From a checkpoint of a small image flow-matching model.
Model: 15.8M parameters, norm groupnorm, activation silu.
Training: muon at rate 0.023, 16700 steps, batches of 128.
Data: trained on photos with spoken descriptions (Open Images, Localized Narratives), 203450 training examples.
Rows from block 7, named by matrix and row number. Each number is 128 + 24 x the weight over its row's rms, rounded and kept within 0 to 255. All counts start at 0. After the name is the row's rms in percent of the matrix's.
# emb: conditioning projection (model.mid.0.emb.weight, 256x256), inputs 172-255
emb.24 047 [130 171 162 139  96 133 112 146 134 158 145 146 167 119 114 124 160 127 104 141 137 142 144 139 155 132 147 116 106 111 135 159 120 105 132 124 158 118 116 154  83  98 140 136 163 126 140 138 170  79 134 123 136  99 112 157 163 125  88 145 125  92 151 121 132  95 143 151 168  82 156 122 128 155 103 108  96 120 151 124 146  85 142 117]
emb.25 080 [136 122 103 123 169 138 119 143 106 163 125 137 101 129 108 107 146 108 136 119 121 164 145 163 122 115 144 120 131  65  99 155 143 107 111 159 140 109 105 119 142 145 150 165 133 132 111 124 130 120 114 146 155  95 180 132 112  96 152 170 114 105 127 105  72 115 115 139 140 106 127 128 108 160 132 159 144  98 124 137 132 100 161 102]
emb.26 060 [140 101 145 102 129 121 106 120 117 118 126 116 107 117  94 113 113  84 114  54 103 130 101 156 122 104 176 132 160 106 123 105 125 148 160 113  75 134 126 181 114  60 118 151 113 131 114 156 125 107 117 116 113 132 112 121  89  90 134  97 140 133 169 132 119 128 134 119 124 112 107 128 133 115 130 112 128 112  90 137 141 120 141 147]
emb.27 061 [119 131 159 155  90 132 169 119 123 101 128 118 115 138 125 141 154 158 117 135 141 124 124 138 120  85 143 140 149 141 131 128 164 129 138 123 113 125 144 150  86 140 151 100 125 144 120 157  94 126 145 174 106 111 124 127 110 181 149 153 147 108 135 116 139 124 137 168 101  82 138 111 162 108 146 121 123 101 136 102 137 185 161 151]
emb.28 072 [147 131 145 123 141 143 140 132 177 153 115 105 155 126 138 129 117 107 147 141 114 163 142 117 129 170 163 122 166 145 151 133 142 102 150 104 124 135 145 106 117  78 135 101 144 113 146  83 133 120 136 138  95 113 152 134 186 127 153 151 134 127 128  89 152 119 112 128 133 148 138 185 123 124 140 131 160 166 134 127 111 146 116 146]
emb.29 052 [127 114 126 138 130 101 104 130 145 114 112 143 150 144 159 112 173  95 117 109 148 101 132 127 149 115 128 121 138 174 146 159 149 129 131  98 121 138 117 131 108 116 127 122 135 102 104 128 135 126 165 123 109 140 119 108 130 189 150 111 179 116 152 123 133 181 141 179 145 168 120 100 148  90 137  69 124 135 152 162 153 149 125 144]
emb.30 166 [165 135  83 111  84 131 191 129 119 111 112  88 109 115 121 118 112 129 129 113  92 122 122 104  97 136 115 100 123 109 127 124 118 123 121 151 152 116 107 119 133 175 121 116 113 125 158 106 112 111 147 110 149   0 136 147 143 116  95 153 120 136 113 146 159 119 118 107 126 169 133 126 146  91 126 128 143 127 135 113 121 101 124 153]
emb.31 076 [ 82 127 136 163 148 125 148 117 122 113 131 110 146 142 120 145 138 140 156 139 122 113 124 142 135  85 146 152 161 147 144 110 117 165 122 101 140 131 133 128 163 139 129  87 138 143 121 110 140 152 149 123 124 173 124 135 104 149 147 127 124 131  93 114 121 138 162 106 126 150 113 111 120 126 125 145 137 143 160 140 144 125 142 150]
emb.32 067 [148 128 142 129 115 115 162  91 142 176 107 151 166 114 124  94 145 137 142  91 146 118 137 113 119 110 202 132 120 133 144 135 146 195 172  98 122 120 149 165  98 128 178 127 125 169 117 152 164 130 120 119 140 153 114 118 138 140 117 130  96 138 102 135 171 101 160  95 122  77 134 160 201 110 135 104 123 166 122 126 132 121 158 121]
emb.33 060 [ 84 125 143 130 160  68 123 150 143 119 117 121 109  96 149 138 132 126 120 159 112  91 130 147 167 136  88 120 143 141  88 136 133  97 129 130 133 129 159 126 136  99 138 147 136 136 121  79 131  93 138 166 136  81 152  92 108 136 124 126 113 124 182 142 113 133 141  99 112 114 138 112 122 107 105  82 140 139 123 157 138 119 143 134]
emb.34 102 [109 106 123 109 145 166 130 121 145 103 111 110 172  95 123 149 150 127 125 127 131 120 122 144 133 147  84 117 127  93 138 120 113   0 131 109 143 142 122 153 126  91 145 165 133 109 108 145 173 104 160 137 152  55 138 140  82 174 132 117 131 152 118 155 125 142 154 119 113 115 124 117  99 106 131 116 127 143 133 163 120 137 112 117]
emb.35 147 [103 133 124 101 164  83 134  97 196 114 133 115 102 128 119 151 144 125 141 167 160 148 129 143 100 137 105 133 129 129 135  74 151  75 136 145 140  96 111 130 124  90 124 170 123  52 100 106 104 128 132 127 123  94 137 124 182 124 193 140 128 118 155 136 149 113 155 130 109 170 110 106 183 141 175 122 147 121 119 145 131 110  90  95]
emb.36 094 [159 107 113  73 132  96  91 132 126  93 140 144 138 130 109 133 155 118 125 135 119 139 114 105 138 181 189 117 137 188 122 139 105 132 110 122 153 150  86 136  85  85 117  71 146 128 112 128 155 123 134 138 144  97 130 116 113 149 160 100 116 102 119 116 118 139 121 155 152 124 140 135 167 126 123 100 102  98 134 160 116 118 124 133]
emb.37 100 [166 168 131  89 166 108 155 142 118 137 105 121 166 148  88 126 105 111 166 134 155 153 150 146 145 162 183 128 119 135 144 119 120  95 158 100 141 150 126 168 116 107 112 110 112 122 157  73 156 106 112 128 121  85 168 158 150 114 120 112 136 146 112 124 129 141 148 150 141 158 119 104 143 161 157  73 124 111 135 123 121 103 160 150]
emb.38 090 [137  84 139 127 142 153 126 134 140 148 166 132 121 181  78 117  91 117 136  93 131 160 120 161 148 120  95 128 131 161  97 124 142  92 110 113 156 121 161  87 169 168 152 151 125  79 174 118 148 132  69 140 116 135  91 117  98 114 153 137 134 137 128 147 123 152 143 140 148 137 132 120 126 142 119 160 138 146 122 118  98 113 142 134]
emb.39 063 [116 119 101 141 156 135  93 149 124 103  63 112 104 156 114 159 125  90  95  79 144 149 129 106  93 108 121 116 134  66 113 138 106 118 135 106  92 139 106 140 134 145 140 106 127 124 114 122  95 104 150  87 130  59 161 128  60 143 115 137 143 109 140 113 102 137 110 119 148  89 121 152 121 101 110 148 114 137  96 133 141  97 116 116]
emb.40 126 [144 164  92 142 105 177 147 133  87 124 128  79  92 144 140  98 147 116 149 127 117 118 130 121 116 164 119 153 128 112  90 156 130 151 114 211 150 107 113  84 130 139 118 140 164  68 112 140 104 132 145 144 116  81 102 110 147 104  95 124 141 141 107 110 157 142 122 155 125 196 142 103 147 142 108 176 135 131 118 111 151 124 124 128]
emb.41 078 [121 140 116 155  92  96  99 130  81 123 132 116 152 144 145 110 110 146 145 104 157 152 112 129 151 103 123 114 143 134 122 186 125  98 135 111 174 141 131 165 129 139 116 123 100 160 199 104 164 103 141 177 137 127 182 144 125 127 115 104 135 129 138  96 125 167 110 143 115 129 129 105 106 137 104 165 146 110 102 120 150 137 159 170]
emb.42 206 [140 145 159 149 126 142 112  91 119 146 146 139 154 125 144 113 165 121 132 130  99 152 153 106 112 143 120 169 101 142 138 145 131 215 122 130 122 128 140 110 150 135 103 139 126 171 114 162 135 180 113 104 115 255  93 129 113 132 128 142 142 112 135 137  99 109 108 121 100 133 143 127 139 163 148 145 105  99 151 108 134 139 111 134]
emb.43 185 [145  96  99  97 113 150 160 124 134 103 140 151 166  50 107 111 111 124 144 129 100  65 129 132 148  91 116 111 114  94 143 116 125 162 130 180 113 149 135 159 136 160 115 113  95 147 135 200 102 106 105 140 134  87 100 178 108 127 140 120 109 150 108 153 147 130  94 105 110 155 118 161  88 156 111 138 131 116 152 122 122 182 117 120]
emb.44 083 [163 164 122 117 157 163 157 151 161 104 102 136 140 134 105  94 142 185  82 139 120 137 115 111 116  97 193 107 127 168 155 120 162  99 113 118 134  95 111  99 114 108 127 106 111 160 138 130 148 163 165 119 125 121 126  69 159  76 114 156 143 124 131 157 135  95 141 111 139 157  99 142 138 128 114 109 116 132 152 123 123  90 143 138]
emb.45 116 [105  84 111 117 116 112  91 157 154 107 114 119 130  97 177 166 107 118  92 119 114 138 129 178 150 118 110 103 138 142 139 111 122  72 126 147 140 108 157 150 156  87 154 123 150 131 120  95 136  99 156 145 149  86 197  95 145 177 104 160 102  89 131  89 153 136 148 135 160 136 124 102  94  95 142 145 136 148 136 114 131 104 148 124]
emb.46 067 [145 132 126 150 114 133 104 120  86 136 112 164  97 121 160 160 137  86 135 120 154 111 115 161 127 107 158 144 147 152  73 111 141 176 109 116 101  84  89 136 105 138 128 109 143 158 120 128  75 173 170 112 129 204 126 179  97 127 151  99 136 110 120 117  48 128 127 140 162 117 125 142 120 142 131 199 104 150 131 130 114 128  97 130]
emb.47 069 [154 128 131 125 125 133 151 128 125 124 128 115 116 149 142 135 122 129 106 157 130 172 143 131 120 116 162 121 146 139 124 103 149 101 156 135 163  56 135  92 134  85 106 129 126  99 131  78  83 128 120 125 127 117 114 140 119 117 148 132 140 135 131  78 138 116 123 139 145 184 131 149 143 101 135  91 131 127  85 148 102 126  86 144]
emb.48 069 [109 104 106 119 134  99 108 167 102 155 170 146 111 151 134 134 126 118 128 152 138 118 132 143 152 159  89 124 156  87 126 153 120  93 146 126 166 131 162 139 152 143 136 126 143 132 154 104  85  97 110 145 141  94 125 132 118 110 138 142 125 125 139 107 110  94 126 124 127 117 115  92 146  92 154 109 134 143 125 133 186 129 120 155]
emb.49 137 [155 149 117 133 133 162 157 126 123  85 109 132 104 129 109  91 119 155  75 131 112 108 151 144 160 181 133 135  88 147 139 152 111 178  95 157 134  98  99 125 122 124 120 145  90 118 132 115 118 123 118 106 127  51 104 138 138 115 125 133 152 154 126 153 160 136 117 121 105  40 145 153 134 120 104 129 114 134 107 138 126 147 140 117]
emb.50 066 [ 96 144 157 122  93 113 161 149  83 113 161 106 152 186 141 126 102 155  89 114 160 102 153 138 125 115 145 149 175 150 112 123 126 154 142 215  79 118 116 144 136 154 136 134 122 170 193 110 136 127 123 108 156 139 148 110 135 150 122 146 127  99 127  95 145 109 127 111 149 111 144 111 129 162 130 105 171  96 115 121 102 130 154 132]
emb.51 067 [118 163 155 162  78 177 106 113 130 131 139 103 130 122 164 165 130 140 164 111 151 131 120  81 131  75 101 115 139 122 160 110 138 103 165 140 108 209 154 150 119 138 154 131 150 141  96 103 116 114 141 138 116 137 141 116 125 162 121 167 144 131 105 103 149 122 131 148 132 160 124 104 139 113 134 130  84 143 149 161 141 107 102 123]
emb.52 046 [ 69 128 153 149 136 109 148 117 144 175  80 130 133 103 124 109  98 104 142 102  89 124 148 137 125 102 175 141 146 110 132 103 164 109 105  92  68 160 141  90 122  94 147 102 165 164 155 131 101  95 150 111 114 128 130  72 135 138 151 155  94 128 161 151 111 163 138 122 148 106 143  98  93  75 111  66 135 128 130 139  95 131 129 142]
emb.53 071 [143 126 145 155 125 129 131 144 170 131 141 177  98 172 122 127 137 124 120 102 114 136 159 116 110  95 110 154 140  84 112 156 145 174  87  90  91 150 102 151 128 143 131 122 131 100 121 132  66 157  97 128 124 207 148 148 113 172  59 139 123 135 137 149 102 110 157 108 148 119 119 146  80  69 122 108 120 118 134 152 128 126 117 138]
emb.54 069 [ 99 127 140 147 118 122 104 139 143 135 131  86 108 135  93 182 119 130 149 121 116  92 117 162 117 132 123  97 113 152 125 102  87  93 132  66  90 154 116 110 128 157 129 132 171 136 143 122 114 111 131 123 120  85 167 137  65  85 103 108 132  98 110 125 140 138 114 115 138  80 159 126 108  90 113 149 139 114 112 122  84 138 180 138]
emb.55 068 [133 107 136 106 107 116  87 109  85 103 132 123  99 103 128 151  88  86 130 134 150 142  81 150 132 164 120 114 158  84 133  92 112 121 123 126 176 173 134 140 102 126 142 140 123 125  92 117 191 130 139 148 127 142 156  99 125 129 179  75 126 117 111 102 119 154 146  97 144  82 158 126 121 118  89 119 124  87 107 138 131  98 144 104]
emb.56 057 [117 103 105 135 148 109 121 110 157 157 143 119  98 135 165 127 114 162 124  74 114 155 114  74 140 105  85 123 127 105 119 161 108 150  98  77  99 105 151  88 132 145 159 138 152 118 131 103 129 124 118 127 140 136 156 131 178 141 106  94  95 120  91 161  87 135 148 145 109 137 124 195 115 113 146 119 136 123 124 108 126 134 158  95]
emb.57 060 [ 87 125 126 127 111  73 125 122 139 116 104 163 127 108 138 165 121 133 126 110 105 168 103 158 150 107 129  90 152 157 150 132  86  90 137 114 116 104  92  95 141 100 171 191 172 125 133 136 113  87 116 105 150  70 134 142 139 136  94 116  88 137 148 151 127 135 150 115 147  90 120 120  93 145 107  94 115 138 109 114 128 107 170 151]
emb.58 064 [147 100 128 121 147 156 143 156 101 118 105 153 150 132 145 136 120 131 134 146 143 138 123  90 125 122 150  92 115 138 148 137 117 150 123 101 142 164 140 117  81 154 103 123 148 144 116 153 148 134 120 121  97 149  98 127 117  99 104 140 122 133 138  74 109 135 126 121 154 100  86 177 163 157 123  99 162 132 159 125 121 136 128 117]
emb.59 076 [132 105 146 122  85 106 127 123 145 164 111 141 126 121 128 137 105 159 129 134 139 157 143 103  96 165 136 124 142 127 116 139 121 140 141 107 122  84 155  99 134 163 125 130 143 118 115 112 146 153 138 144 141 124 128 143 184  75 117 154 125 134 139 132 106 137 118 158 106 163 161  97 134 113 143 181 124 132 136 122 170 122 113 116]
emb.60 074 [112 134 146 142 149  83 134 125 114 152 149 172 114 137 165 114 118 142 162 119 105  76 142 122  94 134 124 152 101  92 139 106 135 181 116  93 146 146  76 132 141 138  98 122 121 134  91 143 114 136 174  97 145 250  84 123 121 144 105 135 125  90 121 160 122 128 138 150 107 108 132 131  62 129 110 127 117 183  91 104 136 149 114 163]
emb.61 091 [129 152 149 165 135 149 142 124 140 133 146 123 128 155 127 129 147 109 123 119 159 136  85 126  91 103 118 139 129 140 132 134 164 115 118  93 119 164 119  88 110 158 131  90 101 105 162 135 170 158  97 141 124 171  91 136 155  97 133 138 151 125 140 103 173 156 109 132 138 150 131 140 121 128 126 126 138 134 176  94 116 133 113 161]
emb.62 057 [129 158 129 163 107 114 109 112 101 139 156 123 126 124 132 166 141  91 123 135 146 141 103 163 142 135 142 156 147  89 109  92 115 154 153 115 133 144 105 144 119 145 119 152 116 135 143 120 114 135 126  93 122 217 123  87 113 159 127 106 139 123 124 139  89 120 132 123 141 150 120 161 152 147 106 155 144 102 113 120 127 158  87 119]
emb.63 077 [ 97 129 139 133 134 122 114 134 121 193 168 102 130 170 124 150 124 127  98 139 133 145 116  94 121  91 119 123 109 114 111 120 139 125 173 120  76 151 173 157 124 156 138 112 123 144 160  99 140 154 130 110 141 172 122 133 137 141 124 127 149 169 137 136 134 109 113 128 141  74 123 145 163  98 135 115 142 156 122 129 140 135 155  87]
emb.64 056 [101 150 123 111 165 164 121 104  67 165 107 152 162 125  84 151 140 149 176 121  95 119 120 134  95 149 155 102 143 124 142  95 142 146 137 147 133 151 111 102 105  96 111 126 123 189 174 153 130 150 131 121 119 154 177  96 148 156  86 129 123 104 114  97 168 122 136  93 157  83 143 121 119 123 149 117 158 128 153 137 138 142 119 110]
emb.65 040 [ 62 134 136 147 160 137 115 137 126 133 159 134 130 123 100 144 152 157 132 124 146 121  71 139 162  87 132 121 128 138 132 116 108 160 146 105 123 135 110 119  90  79  72 102 100 124 121 131 120 131 174 154 135 194 186 167 155 120 142 142 131 100 116 135  86 130 134 126 116 141 136 115  93 125 116 168 115 124 138 153 119 146 139 104]
emb.66 078 [125 125 112 148  32 135 146 124 126 111 146 120 101  95 160 146 147  70 167 131 104 131 111  98 166 164 135 150 114 112 103 139 128 115 148 126 146 100 125  98 140 123 125 144 131 134 128 124 115 137 117 119 140  90 127 129 143 140  86 107  98 135 130 145 170 116  95 156 107 170 124 131  94 153 118 127  90 115  92 152 119 104 116 137]
emb.67 052 [136 106 153 136 133 155 210 115 117 114 139 166  91 132 106 142 148 139 103 129 166 123 121 141 123 126 169  91 165 178 115 107 112 137 120 124 139 132 104 145 117 142 157 124 138 136 135 168 145 110 162  98  99 139 111 143 135 114 184 134  74  90 132 134 100 150 110 141 122 108 101 121 167 147 104  91 129 118 138 130 130 136  93 135]
emb.68 149 [131 160 145 132 121 108 169 114  68 161 111 139 128 132 124 150  99 110 137 131 164 121 134 104 122 160 128 132 110 127 148 158 108 203 128 114 152 127 105 105 132 137 107 146 111 142 114 135 111 136 115 105 125 214 107 147 125 148 141 129 152 148 133 149 125 123 147 121 142 175 152 148 163 146 106  97 135 124 168 125 124 143  89 133]
emb.69 099 [ 95 121 130 118 119 112  75 133 144 136 142 136 146 113 137 151  98 151 118 132 117 177 124 133 119 129 156 152 160 137 115 163 105  49 125 131 119 127 126 169 129 110 158 126 132  89 111  96 172 134 124 150 119 133  98 111 107 149 152  87 145 156 125  96  58 151 150 132 113 162 115 134 152 102 151 131 125  90  92 114 111 111 138 123]
emb.70 070 [ 76 125 144 124  34 144 126 128 143 119 133 123 115  74 143 120 143 154 118 114  94 154 150 122 128 110 167 134 129 138 144 177 140 142 107 148 112 119 104 139 133 123 165  99 159 125 138  97  88 115 118  91 112 111 121 148 101 159 103 167 122  82 141 119 125 141 143 138 111  60  95 146 102 111 169 155 145 102 162 123 153 110 156 105]
emb.71 084 [135 136 180 133 102 146 185 116 108 150 143 104 148 108 119 147 163 124 153 121 132 119 125 119 126 133 169 152 122 125 154 128 136 179 132 154 132 124 126 137 136 139 128 164 122 136 112 167 110 158 101 127 132 255  95 124 123 112 110 196 128 141 122  88 100 137 136 120 133 125 145 138 132 128 153 127 121 126 124 122 124 147 123 145]
emb.72 047 [148 109  86 102 106 140 101 152 155 143 114 138 131 117 115 128 111 159 129 128 128 111 115 137 167 141 154 109 164 183 173 106 162  85 145  86 144  95 161 132 129 109 138 164 125 124 130 119 110 105 138 159 135  76 151 126 129 149 126  85 102 173 123 107 106 136 142 134 126 114 150 127 125 126 122 104 142 134 113 113 153 127 147  92]
emb.73 061 [114 131 132  99 103 132 106 161 109 159 139 124 144 144 155 127  80 147 137 170 115 141 113 164 185 119 100 111 130 111 132 112 148  78 150 133 127  99 151 109 123 102 163 132 163 140 119 120  79 141 148 159 115  58 113 111 131  96 125 139 142 107  99 112 101 162 122 114 152 114 136 145 161 135 143 160 125 101 121 146 150  88 177 135]
emb.74 058 [168 146 149 117 109 169 120 118 134 100 147 149 115 104 151 111 129 153 154 109 175 140 125 150 120 119 171 101 111 209 120 144 118 126  79  99 103 124 137 137 108  83  83 165 111 179 109 162 118 128 127 171 153 122 128 156 139 135 145 125 127  98  83 139  95 106 106 115  99 123 171 120 151 106 149 161 140 101 128 131 119 138 108 123]
emb.75 185 [162 113 103 104 122 157 112 135 141 111 135  96 124 131 111 111 156 122 125 114 100 123 144 138 104 146  77  77 104 109 123  79 130  62 144 143 139 102 166 109 124 107 101 112 156  98 121  96 112  89 152 110 130   4 124 124 181 138  97 138 124 140 117 133 186 128 133 139 124 156 128 132 137 149  96 153 144 114 121 117 139 120 132 113]
emb.76 085 [123 108 166 147 101  48 151 126 138  95 149 127 128 103 127 132 104 115  92 160 141 123 159 117  81 167 128 148 118 139  96 109  86 152 115 117 130 150 143 132 132 136 116 133 120 101 155 145 137 156  97  99 135 216 131 142 137 153 121 126 119 132 118  86 116 127 131 145 126  97 133 116 120  92 132 143 112 133 117 126 133 121 124 126]
emb.77 050 [132 151 168 139 108 128 126 167 102 122 123 100 123 103 167 116 122 150 156 147 174  80 158 143 141 110 113 113 122 122 110 131 106 188 134 126 165 169 158 121 100  48 113 128  93 171 122 168  99 139 118 128 116 241 127 147 127 172 166 143 144 114 102 129 131 171 132  91 165 109 117 123 136 105 123  96 134 157 123 145 139 128 126 126]
emb.78 101 [125 172 108 121 176 134 168 123 153 118  93 133 130 124  91 114 156 150 105 137 126 110 147 150 146 125 113 116 153 100 126  94 107  58 144 101 132 122  74 115 117 131 143 135 143 147 115 135 127  95 108 133 135  32 106 111  89 113 148 117 104  93 138 143 151 129  91 145 151 117 127  99 124 122  83 132 130 114 122 129 109 123 156 127]
emb.79 159 [116 119 110 104 154  97 109 140 149  82  82 133 121 166 109 100 136 143 116 147  93 126 155 138 144 142 127  98 131 138 156 111 118  38 109 188  96 117 138 126 126 146 171  96 151 143 128 129 104  94  95 132 115   2 159 115 118 101 159 133 118 129 112 132 155 119 128 152 116 157 122 109 105 162 114 124 119 129 137 112 142 137 164 114]
emb.80 079 [100 165 190 154 119 135 140 120 165 156 163 138 137  96 126 109 120 145 157 169 137 115 130 129 126 128 144 156 117 111  86 138 136 201 153 119 111 135 143 127 120 122 120 111 139 129 140 138 113 167 120 121 124 255 132 110 159 145 114 156 126 138 144 139 121 114 175 107 120 110 128 136 159 149 143 112 139 148 146 136 108 131 142 108]
emb.81 146 [121 138 117 165 150 117 148 122 104 130  95 102 108 158 125 131 154 112 109 100 172 110 116  91  97 116 119 170 130 113 148 149 129 192 116 123 119 135 133 157 126 181 111 162 120  86 126 137 193 157 122 119 122 122 105 101 145 121 162 116 142 143 103 151 187 135  97 152 103 182 135 126 149 179  92 168 124 140 200 107 129 142 108 121]
emb.82 128 [138 160 115 149 115 170 137 133 142 106 141 135 131 132 149 111 114 124 148 120 131 131 134 120 151  96 137 173 144 115  90 160 146 170 140 126 137 120 156 158 141 154 103 100 116 118 141 124 209 130 146 179 170 125 132 153  84 139 130 118 118 134 109 120 113 108 120 109 134 177 119 150  88  84 119 130 143 155 143 177 100 153 146 118]
emb.83 052 [105  91 128 128 172  86 136 137 119 106 140 173 100 147 140 118 141 128 108 125 162 150 151 137 114 176 111 131 127 154 127 135 136 111 153 160 181 144 120 149 100 144 168 168 154 131 144 136 103 149 137 150 125 146 147 108 116 138 109 128 118 151 144 167 108 147 161 167 138 101 158 124 117  96 124  99 143 175  65 161 144 152 104 125]
emb.84 077 [132  94 118  91 131 128 110 133 131 121 135 182  92  83 142 128 126 127 116 113 106 133 160 118 143 173 109 101 152 117 126 103 128 140 119 151 131 128 132 164 158 142 133 100 133 147 128 110 157 109 163 117 101  75 154  93  86  89 104 135 116 133 155 116 121 120 136 121 150  90 109  89 136 157 141 135 135 149 141 136 104 120 121 125]
emb.85 135 [124  72 128 138 174 122 112 129 164 107 127  82 150 156 144 161 101 114 148 133 124 119 110 146 125  80 124 139 118 150 105 147 148  80 134  88 121 133  91 118 167 113  96 126 132 102 124  98 100 125 124 128  98 135 132 144 120 154 139 122 112 146 147  98 105 105 145 123 127 113  95 136 142  91 132  73  81 118 107 141 133 127 123 138]
emb.86 053 [ 91 123 140 136 149 155 124 143 104 139 117 153 132 118 166 118 100 167 138 114 135 146 116 104 147  90 135 140 140 158 109 112 165 171 146 120 123 162 108 115 138 124 128 139 143 148 141 167 141 155  87 184 127 250 135 117 139 136 111 134 141 113 134 100  88 156 130 108 118 100 175 119 109 142 139 140 123 140 128 116 143 178 132 141]
emb.87 098 [148 149 146 137  84 108 110 120 120 106 167 110 154 118 146 112 139 127 102 123 173 152 157 134 164 134 138 119 150 144 164 158 136 128 125 132 126 118 121 130 135 143 141 131 113 124 138  98 139 125 145 148 135 157 160 125  98 165 134 143 152 152 144 142 185 119 157 121 134 113 139  97  94 120 132 138 143 133 116 152 151 107 132 124]
emb.88 130 [136 112 114 125 124 137 131  96 125 136 139  99 154 159 118 127 136 113 125 136 115 133 109 116  90 150 119 112 110 115 143  83 145 227 102 146 112 137 123 102 113 140 114 134  97 132 125 203 133 105 126 116 125 168  98 126 115 107 128 125 131 102 125 145 129  94 102 117 109 110 153 154 148 143 133 169 155 154 148  85 129 130  90 164]
emb.89 055 [144 158 123 143 177 139  98 124 119 130 123 135 155  86 130 129 115 154 107 193 176 109  90 133 133 131 139 112 136 115 134 133 110 123 143  91 136  74 101 105  71  73 139 144 154 123 108 128 154  96 156 127 131 161 113 103  95 123 125 147 121 118 146 130 123 132  91 131 115 118 111  98 125 126 131  73 124 161 147 119 120 162  77 164]
emb.90 076 [143 151 161 172  81 124 104 106 103 122 131 137 131 166  78 117 131  92 127 125 132 158 141 133 124 136 106 107 126 108 144 136 150 166 125 117 150 152 167 166 169 170 104 136 112 148 138 153 103 129 115 108 130  81 141 167 140 161 111 148 161 129 103 144 141 125 127 108 153 128 121 115  95  81  96 109 122 114 114 140 153 147 139 143]
emb.91 080 [143  76 109 115 156 115 121 152 118 136 180 150 135 149 129 151 137 128 146 125 105 117 100 129 134 114 129 145 130 122 117 123 120  92 144 166 166 185 111 116 117 130 138 114 115 143 113  92 144 166  99 145 144  82 120 132 106  80  95 120 129 116 152 126 117 128 152 123 130 118 110 122  69 127 143 132 119  92 113 129 115 113 166 114]
emb.92 065 [132 120 122 104 110 116 139 122 178 135  98 144  91  89 158  96 110 144  72 127  72 112 132 121 127 110 100 137 118 165 115 128 157 114 118 126 123 140 138 169 119 154 137 135 135 126 125 120 105 126 136 105 141  95 121 156 173 150  93 120 177 145 143 154  92 120 132 101 139 102 120 155 124 158 155 123 123 107 130  91  92 128 124 168]
emb.93 081 [144 138 106 126 134 136  86 161 147 139 129 108 119 117 122 130 122 116 112  60 126 119 109  97 142  69 156 114 119  82 144 125 131 121 131 123 134 122  88 125 129 103 147 155 129 106 134 100  83 135 120 109 115  89 128 116 145 106 124  93 107 130 130 120 102 127 116 140 123 146 121 136 152  90 120 129 131 127 103 110 130 116 121 114]
emb.94 093 [ 97 132 130 115 182 115 117 166 116 137 116 108 111 141 171 158 116  98 138  71 107 155 104 142  96 101 138 122 105 132  98 136 106 110 116 111 108 150 126 123 121 109 131  95 142 119 149 128 111 140 141 138 117 140 130 149 134  69 113 111 125 118 155  98 103 153 132 121 161 107 106 161 104 103 175  79 124 163  63 128 140  86 119 132]
emb.95 045 [102 108 163 125 124 134 138 130 125 150 127 194 118 135 129 111 152 144 134 129 126 107 138 130 149 160 139 122 163 171 146 125 121 140 147 108 113 163 134 124 101  90  95 117 111 149 100  87 181 150 169 154 124 232 135  94 163 150 152 107 113 125 142 147  95 153 117 122 132  97  80 130 123 144 151 101 123 133 152 182 153 123 118 154]
emb.96 115 [ 97 133 137 127 138 101  72  96 153 121 137 138 138 134  98 137 142 110 129 162 122  74 111 133 138 105  67 121 135 149 127  77  86  52 141  93 139 117 156 135 143 117 127 132 159 121 126  53  84 144 159 141 160  93 101 146 172 132 126 156 137 108 131 111 145 119 171 149 112  93 132  94 123 107 137 140 133 111 135 107 117 103 140 119]
emb.97 137 [ 91 132 152 153 116 117 156 118 130 170 127 156 147 127 120 117 137 130 145 115 113 131 111 117  99 136 131 160 118 110 129 156 139 194 103 155 126 137 132 120  95 129  99 136 119 137 113 180 113 175 118 138 111 255 108 129 103 130 148 126 148 112 114 131 151 107 120 116 121 130 154 122 130  96 131 139 113 151 133 109 137 128 113 135]
emb.98 156 [191 168 111 121 103 189 121 139 136 106 106 126 134 124 155  98 122 143 109 138  90 146 129 118 185 150 100  72 121 117 139 152 133  88 117 162 114 136 126 100 129 118 132 105 118 158 151 110 138 117 141 144 137   5 152 135 150 119 130 106 120 140 125 115 136 112 105 121 142 153 117 116 169 144 158 110 146 112 134  96 123 144 128 128]
emb.99 101 [129 141 115 155 156  81 134 121 153 158 114 138 134 119 149 141 106 141 145 147 102 151 131 134 140 135 107 141 138 115 112 173 146 116 147 128 148 197 131 155 118 135 132  97 136 149 156 101 130 167 125 108 117  99 126 108 137 135  97 108 151 145 109 137 105 138 121 184 117  86 121  82 160 130 146 162 131 131 137 135 108 113 178 115]
emb.100 148 [135  73 108 134  95 132 113 136 108 117  96 109 135 113 109 146 107 138 144 106 119 109 125 122 114 144 106 116 103 110 135 131 137  36 120 106 163 128 144 166 127 145 150 102  97 134 118 107 154 122 122  96 134  83 130 126 139 137 119 130 137 119 138 120 116 133 118  96 128 186 103 124 140 172 144 123 103 176 103 115 152 120 112 147]
emb.101 058 [102 146 169 128 116  94 129  95 158 172 158 155 160 114 164 181 151  74 127 137 141 144 148 119 175 141 166 144 124 157 151 135 141 165 130 123  78 169 144 152 122 111 124 114 144 133  99 151 130 117  38 136 145 231  88 128  90 145  98 124  95 116 134 109 105 160 118 139 117  52 168 142 120 130 109 143 125 124 136 107 128 136 138 136]
emb.102 052 [ 96 145 124  96 122 156 104  94 130 142 129 123  77 118 126 133 156 171 108 132 125 137 137 132 106  99 122 146 159 111 153 119 155 109 149 159 150 119 153  96  95 124 136 193 121 129 105 136 128 121 104 168 137 185 142 121 127 134  74 102 106 138 148 117 123 138 132 122 149  63 135 121 157 159 111  67 134 155 135 144 148 116 108 138]
emb.103 077 [128 124 137 124 111 122 101 149 135 155  81  82 116 200 111 132  94 141 158 128 142 145 137 102 126 125 169 124 130 122 120 127 139  91 128 118 115 153 128 128 162 109 103 128 110 162 135 130 110 120 102 128 130 132 129 153 148 125 140 126 153 156 133 117 125 110 132 161 117 123 125 155 156 116 136 132 101 112 106 171 125 132 116 139]
emb.104 069 [110 113 141 139 131  92 103 130 134 150 161 146 181 138 140  99 170 155 112 170 138 124 136 166 180 125 131 144 164 195 151 131 168 153 133  93 130 104 167 124 171 152 133 151 110  94 128 120 118 149 148 118 108 118 129 117 114 152 146 180 132 162 108 138 138  98 154 154 168 127 170 129 147  73 125 142 125 147 123 176 146 120 129 107]